A small self-supervised image encoder, trained from scratch.
Training: 11800 steps, batches of 128.
Data: trained on stained colorectal tissue patches (NCT-CRC-HE-100K), 22605 training examples, 66.8 epochs.
Rows from block 5 of a small self-supervised image encoder, named by matrix and row number. Rows with one number within an expert belong to one neuron, the router's apart. Each number is 128 + 32 x the weight over its row's rms, rounded and kept within 0 to 255. All counts start at 0. Numbers have three digits each.
After each expert's rows are labels from the 100 images, of 14976, where the router gives the expert most weight on average: "strongest on" is what is common among them. Only what is clearly more common there than usual is listed. The data: stained colorectal tissue patches (NCT-CRC-HE-100K).
# router: slot weights (model.blocks.5.mlp.router.weight, 64x128), inputs 0-63
# up: expert up (model.blocks.5.mlp.up, 64x32x128), inputs 0-63
# down: expert down (model.blocks.5.mlp.down, 64x128x32, transposed), outputs 0-63

# expert 5
router.5:196116075152067103128085133093137180120119149185112132122084138139095118158092130091135101052134110111137164144163147099090110090128099073152105148121149162110156132173148132151150188102135116
up.0:127128128128128117166128128146058172116117128166072055138157142164127110128139120128087107141087083115176184192128156143128128130233151165156128128098104114128187128128145196109128128150180128
down.0:097097086128106135065124144133164076041128125144212128128148116145076151128060128120171113056188239142109172171087128079123130148122084128102128094117128103136110128105141128080085128128128128
up.1:153162047128128096126080128186142130083128113128065128157136084128110150161128066116102128130128154128165121128154145145076167114192128126128106207184120128127132108128103135128160137125128146
down.1:128128115128128128195137112158208123144148128123122190111101127138128128128128185128100128177099128143186159128104077090128092146136100128168104062091071093121170128180172116195067171128187162
up.2:134128136106173052128088128136149147120095128122128095049128119128084101166145146094083128098145173048128093128118128139162128082095061123138122093128172067093173207191156092164106157165104103
down.2:055128128137128128159128128075079127073167080067128114128108123062187171155207140150128090138128216152077163167128142128128128128128076128128128108085148163132090078145128166100100128143167110
up.3:129128106128128141128110128128075128122128066103128152128149128114128183099128112128128128145114123153193143195128128150128135163096128190128103128152176138111157166166170138168128046126111078
down.3:128175128125203128148128128128217151078128128117128113147164154141126118104055123128128128132128090094128104128175161083171090093154128185169154128014132099158177100128162128107158167101128171
up.4:128108161177150166138086127150191128095227128128128130059094128059066168126128165128167105061107082128108133085128139102128132193128181128113065128224125128128149156128104074128160128128128128
down.4:186187095128128128128119134146108142170121085118113129073129144081162180120144150128186121172128128095128188110175084114128165142139128167128058135109115177148116097115128128073128106143148128
up.5:121204128128128165183128128180118128136124104073145112128110128182128076128128153130136128174110179123128086128057149075128128128128128128102128214128090128128091128128113149128160152131128129
down.5:158128128072133143128159176128128097063146085159128121128119101167128082139128128177076128091171128060163128100181128159128128128156123131128067141169159172092183091197166128153106086120092151
up.6:139128143186104122128128128118128156128128111133180128122162128128128152067125107070127128102153059133075095111176137099128128128111128128089128128118212086079237128128128081189051170128090098
down.6:128175151163070134128092128121092137128128128183125128177128155128062111114098121117227128096138054128156128128128138161128155156168148128128198128083157128128143128066146171128154139141069221
up.7:156128128128130113114187104112128169128150128151092197077137128109128136101089041088150157128185103172150057144163146128133162128128046180128136128075128120131128128102059128088109148128128191
down.7:097151128108176128128091128156086103068093128128095128125128128081161149169127119128150162068128121097148160128139128065176128077061128151108128142128106112114119128128128106086100156115117128
up.8:128133134053125128155128128153178111128147128159128128148113128132210117113144128128098064075106099172098158104128128204104128180104060121084059162088158096123128190128138128136077128061128096
down.8:129119128149093106160112094128109128128162155188089128158128052065085064128134158163089082161128128128164226126092065128118128193096179163128148168128128128176147128128149083159203082106132128
up.9:123192092112127128138128145110128128085147128128164159128132147159128161068108110128128091099127174160109090230060152102097096128077047117128185128153147187085099098128079100081128128174128092
down.9:097155111089128059145128100087128116078156194128072157155112128128128154128128112128085184128094092128090135096128124114216067144101110068146128128128091087101174128128128154143104128128109128
up.10:139121142128071197128128128143128128128155103057134104149128128128182115073021119128128144109128074128128128128079128130089146073128140186100167128127128114145128099128103087157146100128217096
down.10:165161128144128128150170128164120140128099128131169058144163097162091112128064051153097106165121155082094099105176128128128128209128081211079128128099176175122141171128166214090156128128159128
strongest on: tissue: debris

# expert 60
router.60:108080110107130092170121136159082086154101073108135122129159079145115159129132123091165082116116126115107109094181128046137136155114078147123102137108122152162139141166155131141041213152164110
up.5:100147128223190159180067128073125117093134193128129127121128128128107128128108128128130083128128128116169156128092098128119074122158076142128128225148035122083136171128189131139116128128128098
down.5:152157128173128128089128104151128163139128067139128128128132052168128060128128171162107128128127112107128091128083161077148093203139118128145128213188128147128128132178092128123132085164157107
up.6:099125128128119083128151102146109128162128137194128048121132160147129110238118137093150159128128145094129066197105128128128128128113167080085148237092111093115015121144132165128095057128089138
down.6:128147128057119128128128123115122109105128164123131097128088128115172128128128174154128179139128128145153160094160075128090153115107062232212128105167128216128173165139220128128108115128118128
up.7:136123128167123114128107128148151128128128159097118143174107175136128186144131128128128128128128092200128187089083188138128155089128179101128083147123128094128222132160121144132128139178128083
down.7:128175134051118128152093115128102128150163100136178154128160074128128128098160100128112148135158160128109111077167113089128070116134136128144128128128157128163065177124083128100223128056116128
up.8:153169081128105128165107117154128132128101070105100128085143128128116128128145160128128144146128128090128151115128128128190113123121135104130086139147159128128223128129150135173078128162128117
down.8:141157018128128169104149111177178141152128128128158075128137135091128128147172138164128078169128169141130128120134128194128076128128105128132153128157092146113090167127076151142128069113165128
up.9:179154148109143065128128171132046171067119128167148128140154187111077122184168128128128151128117128128140178148128070128110099171090079136187088139158116121138128099108187090117128195107132128
down.9:128095113128153128065128099160131128128128128128040149107112040128148174128114159134128199111128178167144183096128128162128128130155128128128143114155156162184078165082154128120128128162133154
up.10:162128128179078128108155112111138167128128194150102199142131175128168125127131129128128146107128160128084128089103139106128078128166128128165135114170128128153193160067054065128128142126130131
down.10:103128158142067156186160152114128178128076117128101128126182178133128128105110154044112181105152128168152098089175096115118137108181095150167128119102175191128088174128115100128144139114081115
up.11:145128087135128206128148128063120128075128058071091068121128187128177128126128186128176151117161128128178128128180128128148111128128130128146141139171099121147133172126107128145136132099128196
down.11:128128128061120181141106203151078088137061123191146092179128123128128110066155122128086119102128128108128128122128102128128116195128126128128138202110095128096128097128128128128096069128128128
up.12:043072163153128051128110128128108163123116155128136132054158128099128128128060128168158132154151097128116100136128042123152139128180128127128128110128128176192128097127171145165198097085106109
down.12:128117128066128128139172155128109117128088176160183128217078128113133178128112087128111116186128123148050072133128142128134174079162128092128148128087064098116117128124134110089108166174106128
up.13:117128113128129179003085125054128128128101128157108128112128147190128090042122075128123142129176139190173178128128213072058138090188128128128128153128128097087074130155195142169143127118128128
down.13:140184093134070128128102065172128128128128096128102118071128151157174184128119128163192128163176099112094207116119144128087147132128181128128128202181128113194128185128128090128122174131128087
up.14:127128141063130162128128128090106128128150138128128055128128075108130096154160128178080058128179062128128080128137145098091128203109162130125128118128128137073112059128162128133103128158086166
down.14:128128049126092148081175119078128128103169026128078085128128206158128128145104128121114091128128128108166052113138128128181128134128087111090128176077166128101108127083151152128072127167114161
up.15:121128155147128120139128128114146109079128131113172094128128128128118208100164174128128128139116128128128104128153092180130128070128128129128175129128167178128091126144101128170136108150136070
down.15:092139159127148117100080128095158128159128130128128128128187114128148176135102128128090094157082102088184128110092067147194128093137061128162128111147115120102160112178163127128128111099128128
strongest on: tissue: debris

# expert 44
router.44:142124141126131135106117084093111122107094098127097082103138120127118119167160082117127108051132087167158097168097127130145111176162147119131103069145143152243090128129095189074153072131136143
up.0:140077128123128048082128132128119089150140121101151128080144059128078084112179045181128128173115051155128117091160097088128181081114117151100149066128128160132119128142128128084096172078128151
down.0:130140111158131188204203148142072124128158128092102128143128120154122174149128104096128169167128121148118111145184142128178067112128128167128128169164132186175115067197128143144128165171107140
up.1:128179151111087128140128092128158128022165120128122131128184128128128128122107128128128225192173172077144128128121138128161128061128132128128167128143100093102161128128128204099128128134128128
down.1:148187073128151123132128128120126128128128083119088128113175160165176131128128178153128151172163105128111096128143085151111104197128128061085076086066081114109086128128128096128128089128128187
up.2:026128128100128158164130145140104128128137128079128128114155130180128128085088128166128129108188128128058128144159070128074094167128128122059094128075128132134128092167125079128139128132215160
down.2:184121091128128107076129087097128108156124128155130128128081128127220078145033128134135135128128128128128113128128087128190100128076067128109152128095128128112101184082152099105102096128090128
up.3:128128077106106104128150114139089084128172116128128128082128061095127128160155128204128128142118091122098128083200076205157150114128097119128121158087175086128075128128106159118162083093095096
down.3:110174128143128066145106186077161128129160111128162128161128128202128127143064128169128195128079134128128103128141161171150128128128127128039128128120085173128134079077151138089135128046161089
up.4:166128093095185128128128087044158130131087140086086068082158118091103112140093180128135128151165115108128146069147096068118182173122114128128188128166165128128199128076128091166136172128127085
down.4:090105128128156091121159120165125128128114128090138191128087105089165151148141124094093130107170167128166128194153096169166096193050128149081179128128189142130132112200128093090139128199128145
up.5:071064128132163122128100128163098144128140138076132103217114128164144165091150167131138129180140116075128132128112125112128102147104144145128149066140163158148201089128087113043140167180175087
down.5:144110156133130183125140185128128128118046056128186128128123182100184128206128128154153138103111097137128149081128042071163095145191148165128111128133128120148128128181128150123144108115150128
up.6:138184150134098118128128105097131109128128145055066128128136092179146139115122180148128157128101142188129099186086128104103141156149103208090128074149178126159158044186133180128151143128182140
down.6:128127171126121128117179173136176125128087111153128128166171070128128115128166133128114174138128128128128131128136080128147140158175073128181128128126123065178086147051095134092169170203128129
up.7:128128061109089147135128153158128158073106128128128098178186155113185088144128087190128102076132063128188142154128098166176070137209102140089128101128070116188087128128137255137163128132146125
down.7:128230128155160128206139128139174128128159101128097146137128120128114107137139165128139167194050103176129066111129128189128128067129145138119152155128146111150116080073128128128128105128167070
up.8:093157128128128049128097102139118128128172168128171128104091128149087128144145128128128180128128173096063128128128183128128042170128130093167153104128115127109149127166133090128193150128128128
down.8:152138179127108128079129059138128166128142128128141091079129099128128142104128128102128128166148136128110169128119128096148128100184093204163158099161128153136132116176102128156184168128128081
up.9:105092168150128105090128079059128100128102094098113096128128087119128223128096182128105128157096176141089150133125128121162076169082156140070078129145128128093049138135115125128106128127094128
down.9:128091128146094178128128161039118076128129097116058128134130106134128128144147098148147128147084168128152118133128080128169128128128114127168133184128167071128162138128128128128104159128132128
up.10:136176128152128128095144150158128151115195103160112128134128128128143128128128147096128086144128168090129109128105128116159084128057142096128158128132168095103128128142161037094109128031142128
down.10:128135128153058128061107139064132108128128128093141105057128098180208128130123108161128128128128128199128189128128106028168152128128128129128128118128085128093154137128153128117090128169129128
strongest on: tissue: lymphocytes

# expert 24
router.24:164138153149103064098126126075073162088188150134084120096078111083103139095124122132151153092103136115116180061118125077146170101121092126159154152154094114145167166138118075137150161093099134
up.5:179096106109142129128140175125114130102128151059130132165080128180128128138128128128141091148128128220114041120128128127069168128126136128117101128128114128133112113204128126096148142128183077
down.5:128098142154093141171128190093138112128153078128140165128110128148145128116152128118132118124123128128081172098128162094178163128105194060128151114135123162125128157154128102066148123105085128
up.6:142192139127139134150160128128128102117218128119062095194128089128128065099128128175128128128186128128219142128106114128089079128153128135129194149154176128130135128128128128128081128066127128
down.6:127128167103128103128128126114096088128088172128103034128137140151128175111180105108151128085201145111113188121158128169102093128140128128119162128128044128128128163128128152107103128172132109
up.7:158071128128138088128123091128128124128128120128075128128128172128144186128128101146122109128167158100108128163128080177082126157115096128071172113120062128121149128075136166089051134135073062
down.7:159145073128054192146118144110127187124085081103128186060128168064128146128128081101142141139175128156128128128130165133128142072136181032128151118146069128177152128098096145168120133128065045
up.8:162127128128128179151128151064128120057128109107128174128128119142164128170128157153046128127087158096128135094078081204135128170156128128123125160157128106128090128186107128078173128123121128
down.8:143128128039128160128127097128173128128202128128160116083146102067161128128151051118117051128128144128088177128128128128087128160095123096165128128128146070128157113128106249128098161128146177
up.9:160131128176109128156158161207128081086191128052104128128107117170128136086128128115188170127188086106128141173085057169114068173107125160128097135135133108128175151136098129168128111128096093
down.9:128128161104127084077115100099133128128198128168128149185133086138130109193128126128074150093089159128192138049128151128128128146119163155149128152117151152128118118128128121107076151184167128
up.10:039128098129128124119170128122058058072178199141128087128145113069128103153128143128128120124106091114128123128163172101169114127115128128096129152148144128087143128161119096116120160128128133
down.10:119128074107135175129128095176128102158086171125097128128120195050158048086089179128125097143167125128091115128193143156150128111165163128134128128129211052128167128114128128096128128164125128
up.11:153102128157135152099115128066128077105201159161110152072082134104128139111144128096132124137129175147235111128128127163051128101137139127174128119128146128183140120128128140128089170140128128
down.11:128168118051128128163128128190066159044158065128075088126175174182147128128128127128210087098094128128128096154128174128161128128083071130128120061096110082122101159128128066145180137155112145
up.12:128098128094180144126128099114115128113093121128155176164117128234097174217083128134167128079116114123128168080128135128128151177146115140092107058149085114128128128158131137131164085176145105
down.12:128128153101175119147111177089126090134190128183046128160171183123128128128128170128103128159152110093128177212128130149094083150128111128065086081071128180189146157100119207128128082123147180
up.13:091045128128128048134097128127135070128128126128074146128153141134092128128145118128128209128159176074122128128128143145095228128128128144187101069128128128128127152128128063142149129146043133
down.13:053135113128162111087142140128128160158092119228128128102102105129128128120104128128089149128111128128128165127105176140152119186128137092132189128128085128193128113141221147179097157140126108
up.14:128082085136116136128167058112186128128069147128128086159128117112102153141128090164139116109112128144206107063196148119151094139074210165140066118136169189131200122157128173099175136119176128
down.14:146114128079143098155123128127131128146128144139128062142122128128091128116150128128144115157107164185157128134128099178097111170093076128128128126128110128166144054099116128107128195128219144
up.15:169073168098103176128151128128185176128226177128128120206192128107107128119141096189114131136128073128128093137128181128100153165150128097195128095173128130128143109155143129097141144021102080
down.15:128116124161089115128128195128128128183089148124128168128111128166213163100128116063152102139115124090128177128128077118133109128100196128157077093128109128193128051128077086131108128130125077
strongest on: tissue: debris

# expert 34
router.34:099140185127182138131118107125087150089142117088145134122125082123117159176170146157158177132119157024109189127142127103059119137147100085074086118146124099145106126174129110125102195146105160
up.0:128099164128063165128143182149135120116138104136086095127155177111099134099125170129150204136120140128082128117128119197128128141193125158128077091128128128128154113104128039128107193128128128
down.0:128114138146128128157128096135128135090154096128122128128128078106098128129112128150128128128136116107128103141085158152128128128165122099128126128083148110065151128080192128155129111102128138
up.1:132128116136108148105143151146131128178128151128185128128064128190128128193128128128178116067128128084128180135072080127135158128067075128144100128212161128065128128128128128141142129170209089
down.1:137164097140085103100219175183135145125128082170190173128170183128151128087160128105100101128098122149133123119165128181128128074113128123128163211128084155186128091173166103102128117108093099
up.2:150103128157128128099129131128028128164099116216128186142175128120187105096145128172128095084134144107066100128076128128114128143128136128104111193121156171085128128125143130120104128128137129
down.2:128128057108160128101084082128128128128216071134122170121153128110128102128128128138037164169078068138132107127101109072162109128212094170128156212135102128128128139128104128044090093128128096
up.3:083128101126091119145078107077159126183128164128128155128128128128138167084036102105075170128069153128128164157128152122082123114110128128128165168128128063128172129128128073209071128108185146
down.3:096128070126140128098115128128160037083077152119128161140155128128192127128163059152168149144093184079128090114143128128137128128128128173099128093093187172150079084165068128168165128104128085
up.4:128128128180103061134128169125110167183128128061128111149163128128155199102120160112104128159112128161109139079135128153049081107154117128200131136055189128128211128135154128183141128146127144
down.4:128045165128082207225139197100159125063099081128092172154118128096128095128095128128177174128128128136110102152129175149132108128128147165199047173128153128128132095128081159128152128125118128
up.5:094103139181205128162082144164128116103143175123185095166078175102166155128092104128184128141140128144087128241128077132075160128128151128119141040140128130128155091150128023128134149099121128
down.5:161160112128066183058097058102077128128096153139094128112128091128078125104128128128128144177128104067135094169098121128225147128156074095106105128128155137100128171128072123185128178105128128
up.6:151059197128143128177128128128182130034148149128128128072128152128112128135211128158090133147090128128128155128076147128082138131119120128138232180087128116118128072128128128128189128128128137
down.6:174128135128128087172163134128122137090127181128113190128083123128197135084128144155125098174061073185139211128150138129184128123151121114128128096103128147128128128113179068157152203128118128
up.7:128169156083157128128072128144127173056128167156125098118128145107128104194128108128112128075128128128128176147128179128150156128128128164128123128052111183136156138088174151137134120159120132
down.7:128152105128104111128158128147127097189138099097142138106128132121150113062128128135120077128041128128115071128128156144097135149128122134131149128098157074036111120115159121128237174091128128
up.8:128128128127164071118149156118115153134128128133143197116116088128125116138128133093144128072128128128128128128116198128128097119073128117110149171189125201050101165128127128152140118150161128
down.8:128146143128081128128136155178128128089184137157146128093128165120093198087161176113110123113083132148153167127170128195136098127128060197128111177128168128171128069121128133128108128109083128
up.9:128132128191105105145128130090157128128105035183128137117094068115152128073122098128135128112128153103174124158102118115079121137119083074128128152135121114118055117093131115092176054136106095
down.9:070128102128178087128180128125128108128170128145139128148200158119128129187093040093117093078065079091148128126139128123099125200081140128084135214091128128153159142128193167128139173128162127
up.10:123127128158128151128121188091128128139140181077128134105087083153165152128132128128187205137128128128128144111128128128070066128083138139020138063183128128135128128165133105171074128128081128
down.10:141138133157190093128128123128099128181128128209144142170093095081092128128178090212095076128128128163116189128136121082096157119157130079128127105128095065165128112175079128189212091128135115
strongest on: tissue: lymphocytes

# expert 54
router.54:156050096196098170141152136112133132048184149129148095111115083160106125090112158140165107137110154052171200157196140081139162152115109087148093142154151115136168141146115059152129151121166147
up.0:128150128078161034160157128128128128128054105091209197055128122063123135160175128128128119160128128128135128096131088152128057180163128128061128128128175153135115128128115148121089096128128156
down.0:131173104128160092128206128128145128128161177087065084127165124136085128134208128092160128089155062147131128128108128194128093128097103108128158186124231108141097144128109154149128128170155148
up.1:146128190177128089111128128109128128134082128044128150139211128147096128128128058070091152128098128143128151128056128079175146128095164128163113165128110128128103126098128106128205128047113117
down.1:109124128128105192128126171118128013128154079106143128171091123172114128150151170114128128128073176147128088206133153155116117123128066106093139128083126147090108128128128128128112128094099089
up.2:148154034128126128084135154153103151150135093141208144132128127128128128128207120106146128032128165128128088128162187128074075181161212128049128167139128159159128174098128128090128128103157084
down.2:128255128128128184128071128071136128110075070128104170138119128113134140124207123113128128185128106103138128142088143190128150128145138117128069121152141144128137112156128128157128126123128128
up.3:192104128128103128167110096128137163176112088128197058146104173094145206158196099175063056147128166048128096189128128163128060125119128128160088163128128200128170128138159151128121128128102137
down.3:199128128119087095104149146111099155128092110061097183168118122103139152149160128099145096110140092133128082161128128149128132194128128088121084131162128128073094128129155113075171184133109128
up.4:126128128152106074116106203128178128111128134164124128128128139113128057063163195161128191128128157128141128133128132103140166128173153118138144161127079096128128080165128042099128142128140164
down.4:147128070096100128127128107147128189128081180123112081128077128123171151084128128152128091128098128161147128112208128101118128060093209063128154166128176109128128094128128128128128130054096112
up.5:128085173121159128081092075164153164182137115072161085155131174128128128141128110144128128149086128089128139068128128102176139128085086128128093170128138128144128128143128221128076152035128176
down.5:148128207199173124090119061128104152139092146128155128154099128129150129113128129175128157123130179119128143132128128128128113122151183165093128128081129200128128133058128128169186128207160240
up.6:107209198124128167128090128128132066128166128155155070072127128171128078139074128073191107128128152133128125105092128152171213092129092128083073104090128145128168128101052119149143138105089133
down.6:057128102100114180136128128051128128128128128128128104128153128128139128145163145163128149067203162102137146126177101168128103149106182099102068076093139134128168229187195145119125122128128194
up.7:109128128128171135181085128128128128085109188128091130127179198128126128166090113166168101176181084160072078198128109186128128128176128138068110144147128051181128128102128209128128242163128128
down.7:128090128159150128174160163128079097148128128196158159166160119128144128128160128069128158128157149128128166091128069091180139121128175100069128080163128128115148128066130128128070158128129115
up.8:145114198056120067107193128128148138215128083147082128111128143141128165097128128125079106097128175128174128160143128128101128171148115128151145191115128128066184128130117114068106087153169043
down.8:065129113101138094105128096100105110128073184128124133128108161128181089103119119155118164214083125128152093138101105128129151092128128128083090190097156070128112128129108155110066106152128128
up.9:138157126128163115050123151124066129107145155103128141097099109106094112099150152162211148103111128184128135128114113128128118076186082092159197073121171094098150078136173182209128069162148060
down.9:128115084105128163128128134089149128146142128128128128128161108145152128128204158150183125134127128164063128130199128176142078120092141103128095128080068145154128128128086164095128173128135097
up.10:158111128128134204107128110113128128187117192128054132097076138128128142172128138100141130211068128104193128194128167160128124128095111112196200183154118097128153128127140162158072128151183128
down.10:121115080128094128070194110130113190128185064132118108096161128168163144128128190128128128152128130115095128144088115130099102090129146197110128060128130169128113104159128105128143090149128090
strongest on: tissue: smooth muscle

# expert 59
router.59:109152192185144146097101100090131162089154124107114086123134070139076154183116146135148133126078126077121202108155170127105175173164090125079075159116158174189135116174109142154095178103147135
up.0:128155131140117074141086108128128128149139176064124158168222165182138131128145085060120088081164113239128128108147128128128128128128128160157165128091075102152148130097128128095088081075192104
down.0:128128185128170172128128128102097088157128128068162128072107124128128142120072090128137087132093128177053096151114128218080156138128082113128128185128108119128046091185128128128128153130128128
up.1:064128139128128128128128107052091082098169128097128153140096189146104128073092128136096176144105155200115126080124108128128128128151146156128080152128128072108135142193128126100128146128089156
down.1:128128128149121132079110143128128152146185147128082156178128128059151038211128139148139128128128128120166160156119115084128128065165166161108057112186128154128128128158128172097128133128128102
up.2:097114090128067167137073128176175128090199176092128157177138124128128128133177168090128128132128151120149110110162128149108203128128128128128071128073090163128128128128128176106128128121128145
down.2:128191152128185124128177191094128175128102103128126104128074113163144114128081162128075150100142146128116218128123128128164128098134128128150198128128186173172108106070128160128116123128115095
up.3:085128135153128114128147128175088159128128182103128128128128147148185091128129152128082181185140128128144121128116176184163118110108128093184128144094128128087162132165102126173065158153126138
down.3:080109077128116081144058064096089060128136098109153128167110131123128128120110140128174119128071080128112087190083128128128106101128128128128096128128128128092128180126128156118081128111143160
up.4:150151195063211128088128181064128098104189136128128153128050128128132184096070142128134128188131128128128174183091128105159128150135178128128128128115128174109171060119124128128128080128128078
down.4:076160106128079078181110176128151128142128096096128128128205161078132168128100115128088146159128146076105097128066131164128128172125164128128076188128049156100135128165102187075110186128091151
up.5:153053091128128057106128128191142149128117188147186184143128131149144148191128148177128079128048075098123101172171155128062128194128129096156128133065107128128122128158109112183151171133126089
down.5:137133128128128091128185128138128146090113165128128128166140175128164179180140158111118109134177128191098066118134137128098128134147137200085105042128128073128138085104128073140147178071128128
up.6:128128128119139128119151112134128091113109201128058123145128165115117144127042124117136155184128148168189149096091128142129079065095099128128128079134163101169226074105131172128100084077160114
down.6:156128128148128128148093175132161168128179128116128128143096064128122128128128128128128078128128123100083128152125201164104128139176094071095126128128140128128066121148089128128099152225092123
up.7:162139128128107128111173128105125227128157177111100110128056121142088124128074186114125126128047128128149159091128097111205163128128164143129169139134128178154204147149149108128128133122160111
down.7:112128119128091089123173099128146128128128128195196145093186129128157145131128117128198123128095145128113073080098173128128128110178100067076128087128118121138085082088128196128034106198128140
up.8:161158199163082128100162128093128188160128186093171149121128125093069156128144144124128178128163092060087159129128136149074128128182128120186131142128118163122128058175079128164144128085128092
down.8:128098165164126172146117176117153133128128149178074080204128104090103128152158128128165090128173164175165111128128164163091128128154110128097133162152081128128166128128167183104171100180128128
up.9:150128128076106128192182131125128128128052079122106128128128128096128122104128128111188161128155146175162098064128128125153082146076177092046128128128177128107149190128128085128128110177144128
down.9:070128151136150100113128128136196128137149092109128155169188068128084128198128089101169121128115128147143096128128128120115169127150126151107128145128090128110121085189099120125116151153120070
up.10:177129243103079128128178154101125176130102162197192128103128137183153128128199194128152128128142128107128100107124184138047128123128128128135128085114087137085098069145082067053128172158128100
down.10:128148116166114128104128090128100128059161108128125121128115108128128122128128089128128157128128158131128198082135101128107147128126128085128046160133096128120168180187128208180055075128128140
strongest on: tissue: lymphocytes

# expert 15
router.15:100160211145172145116125119126118095105153138048121077117079107144110155129099181108116187194115177064140209108147133111115116089086105117137179083126152084107169104146138114153110141141124073
up.0:128128106128128116128128128197128070196106116123129169148149165083128149128088128152128077128158189195116099128116130128064104057128128128128139128126169128122161101134089138135183102158128060
down.0:174067128144075113125144164174128128088135128128208143128128162170065093115082122110167128177151172128096137128177128101171155173125112138172128128128128046128128128128092128085128183128195154
up.1:162128160128195128128128118090151128116128140122107081083125104128047093114128124093205133128145128105153147107102128017156128128106100160128125128158152128144128115128171105134128123129128110
down.1:158128145114088114205128120149062128147143128184086161162161176116155138128138177128035128128105079128069128128128104181128105128156120053118141128111104128194128158128138128114144102093158132
up.2:154128128118128128145141082114128180079128128123219107128089111139148116174126128142115113093059128107097143128204159199088128077128151151128128169090089101125150182085128142174090144128148128
down.2:129128128128080112110150128142128166133158128161128096152174096159097219112149128131128128158146126128072121061101177166128128141073146161133164128118171066097145128128097190128128072075128122
up.3:128128148126166165128079128143192140057181135128092128171178110128166128076161128128128148148127145095072145115125121085176106138117128177194166113170098104087114145140156128081097122210130176
down.3:122174101162122169106171145139108119181093173115128165099103101104151141122080089128128146072109073102088128208075097182046145071128163078128143164137128121128095075128168128097143171142128144
up.4:165121128082122113128140120182128176165179145128160128183208115128128128128154128077073087128128128151076055128128128158150101128128148171156122128128160137171058128095128128108128023128128128
down.4:079133128086128128128059088155145170128180128125128153128200208151151077128103115087121120135118090128097138128186097055128147162088131196068080191128129184133123194101181132084116131109128128
up.5:128128128158128128096092152157172172128135128136128157128165128128102052144128084128103122050224128116096130128164150078128128128128177138128123183085128166133101135128128137130128128174114128
down.5:128128153138159089190128159128128140066183128128128182128128145163128095128047125108128128167054128128056123128128106062114128160117081128127125146128154153090128119128128173128134128128152159
up.6:160099143159128121136128116141123128087125128128195097058128128117041168083141193128058071128086143128128106128089143128119128127126125152128140098090128049092168128092115128128142128128133108
down.6:065149155109142162136109128148128147128175128114128128128152108128170102135078240073156192108074136135190128128128129161128167140128172103128119128124080062139151077128128098128142128128128158
up.7:128138128110128086205119143128128128169158128128158180141135128065124043140128128196085128177128112128128096151128128128128128139128128128115128153128133119060118170155128079110128164094128128
down.7:061111178124141097120128168111128164129121069128128130128159044195098128144123162106128128128164128170128122048140126109087128128180105134128138128128171128128158111085098128130096080128112149
up.8:153128090140128128116128127099158135214128151121224128128104120138092142155128161111121128158092164160128128128128209128103133084145160101083128158058118128096202109128117128168159120141128095
down.8:167157161128130153100083083114162145123149128128128188092132092128075128164108070116128128183127196112165128047100178128114128147128128183188139167104128128155128075128098132084172056126159120
up.9:144128128128148076162201105090151128160179119194152154195200128128128086128122128168092076210128128134128128070128152128128128128157135109128196128192101102128165128087128150128128093186094128
down.9:159153106071151128135138159076119106176128128128046103128145070126154081147093179148102165152128128128189128128193045128173128128104159128090105105122098132128128170128171128127128082072128128
up.10:065163139093098061111128074128166104137162128114148128155179183128138061152128134137187165091131128128162159128178129128162128128145128128128135114132128128128165128147119098109128202139063128
down.10:152116131141104078086226146146178137098137116114129183128189128131130110131117043156117098210137095071120151132137211128094098123137135130231172128107111128128141103106128098128128128128128077
strongest on: tissue: lymphocytes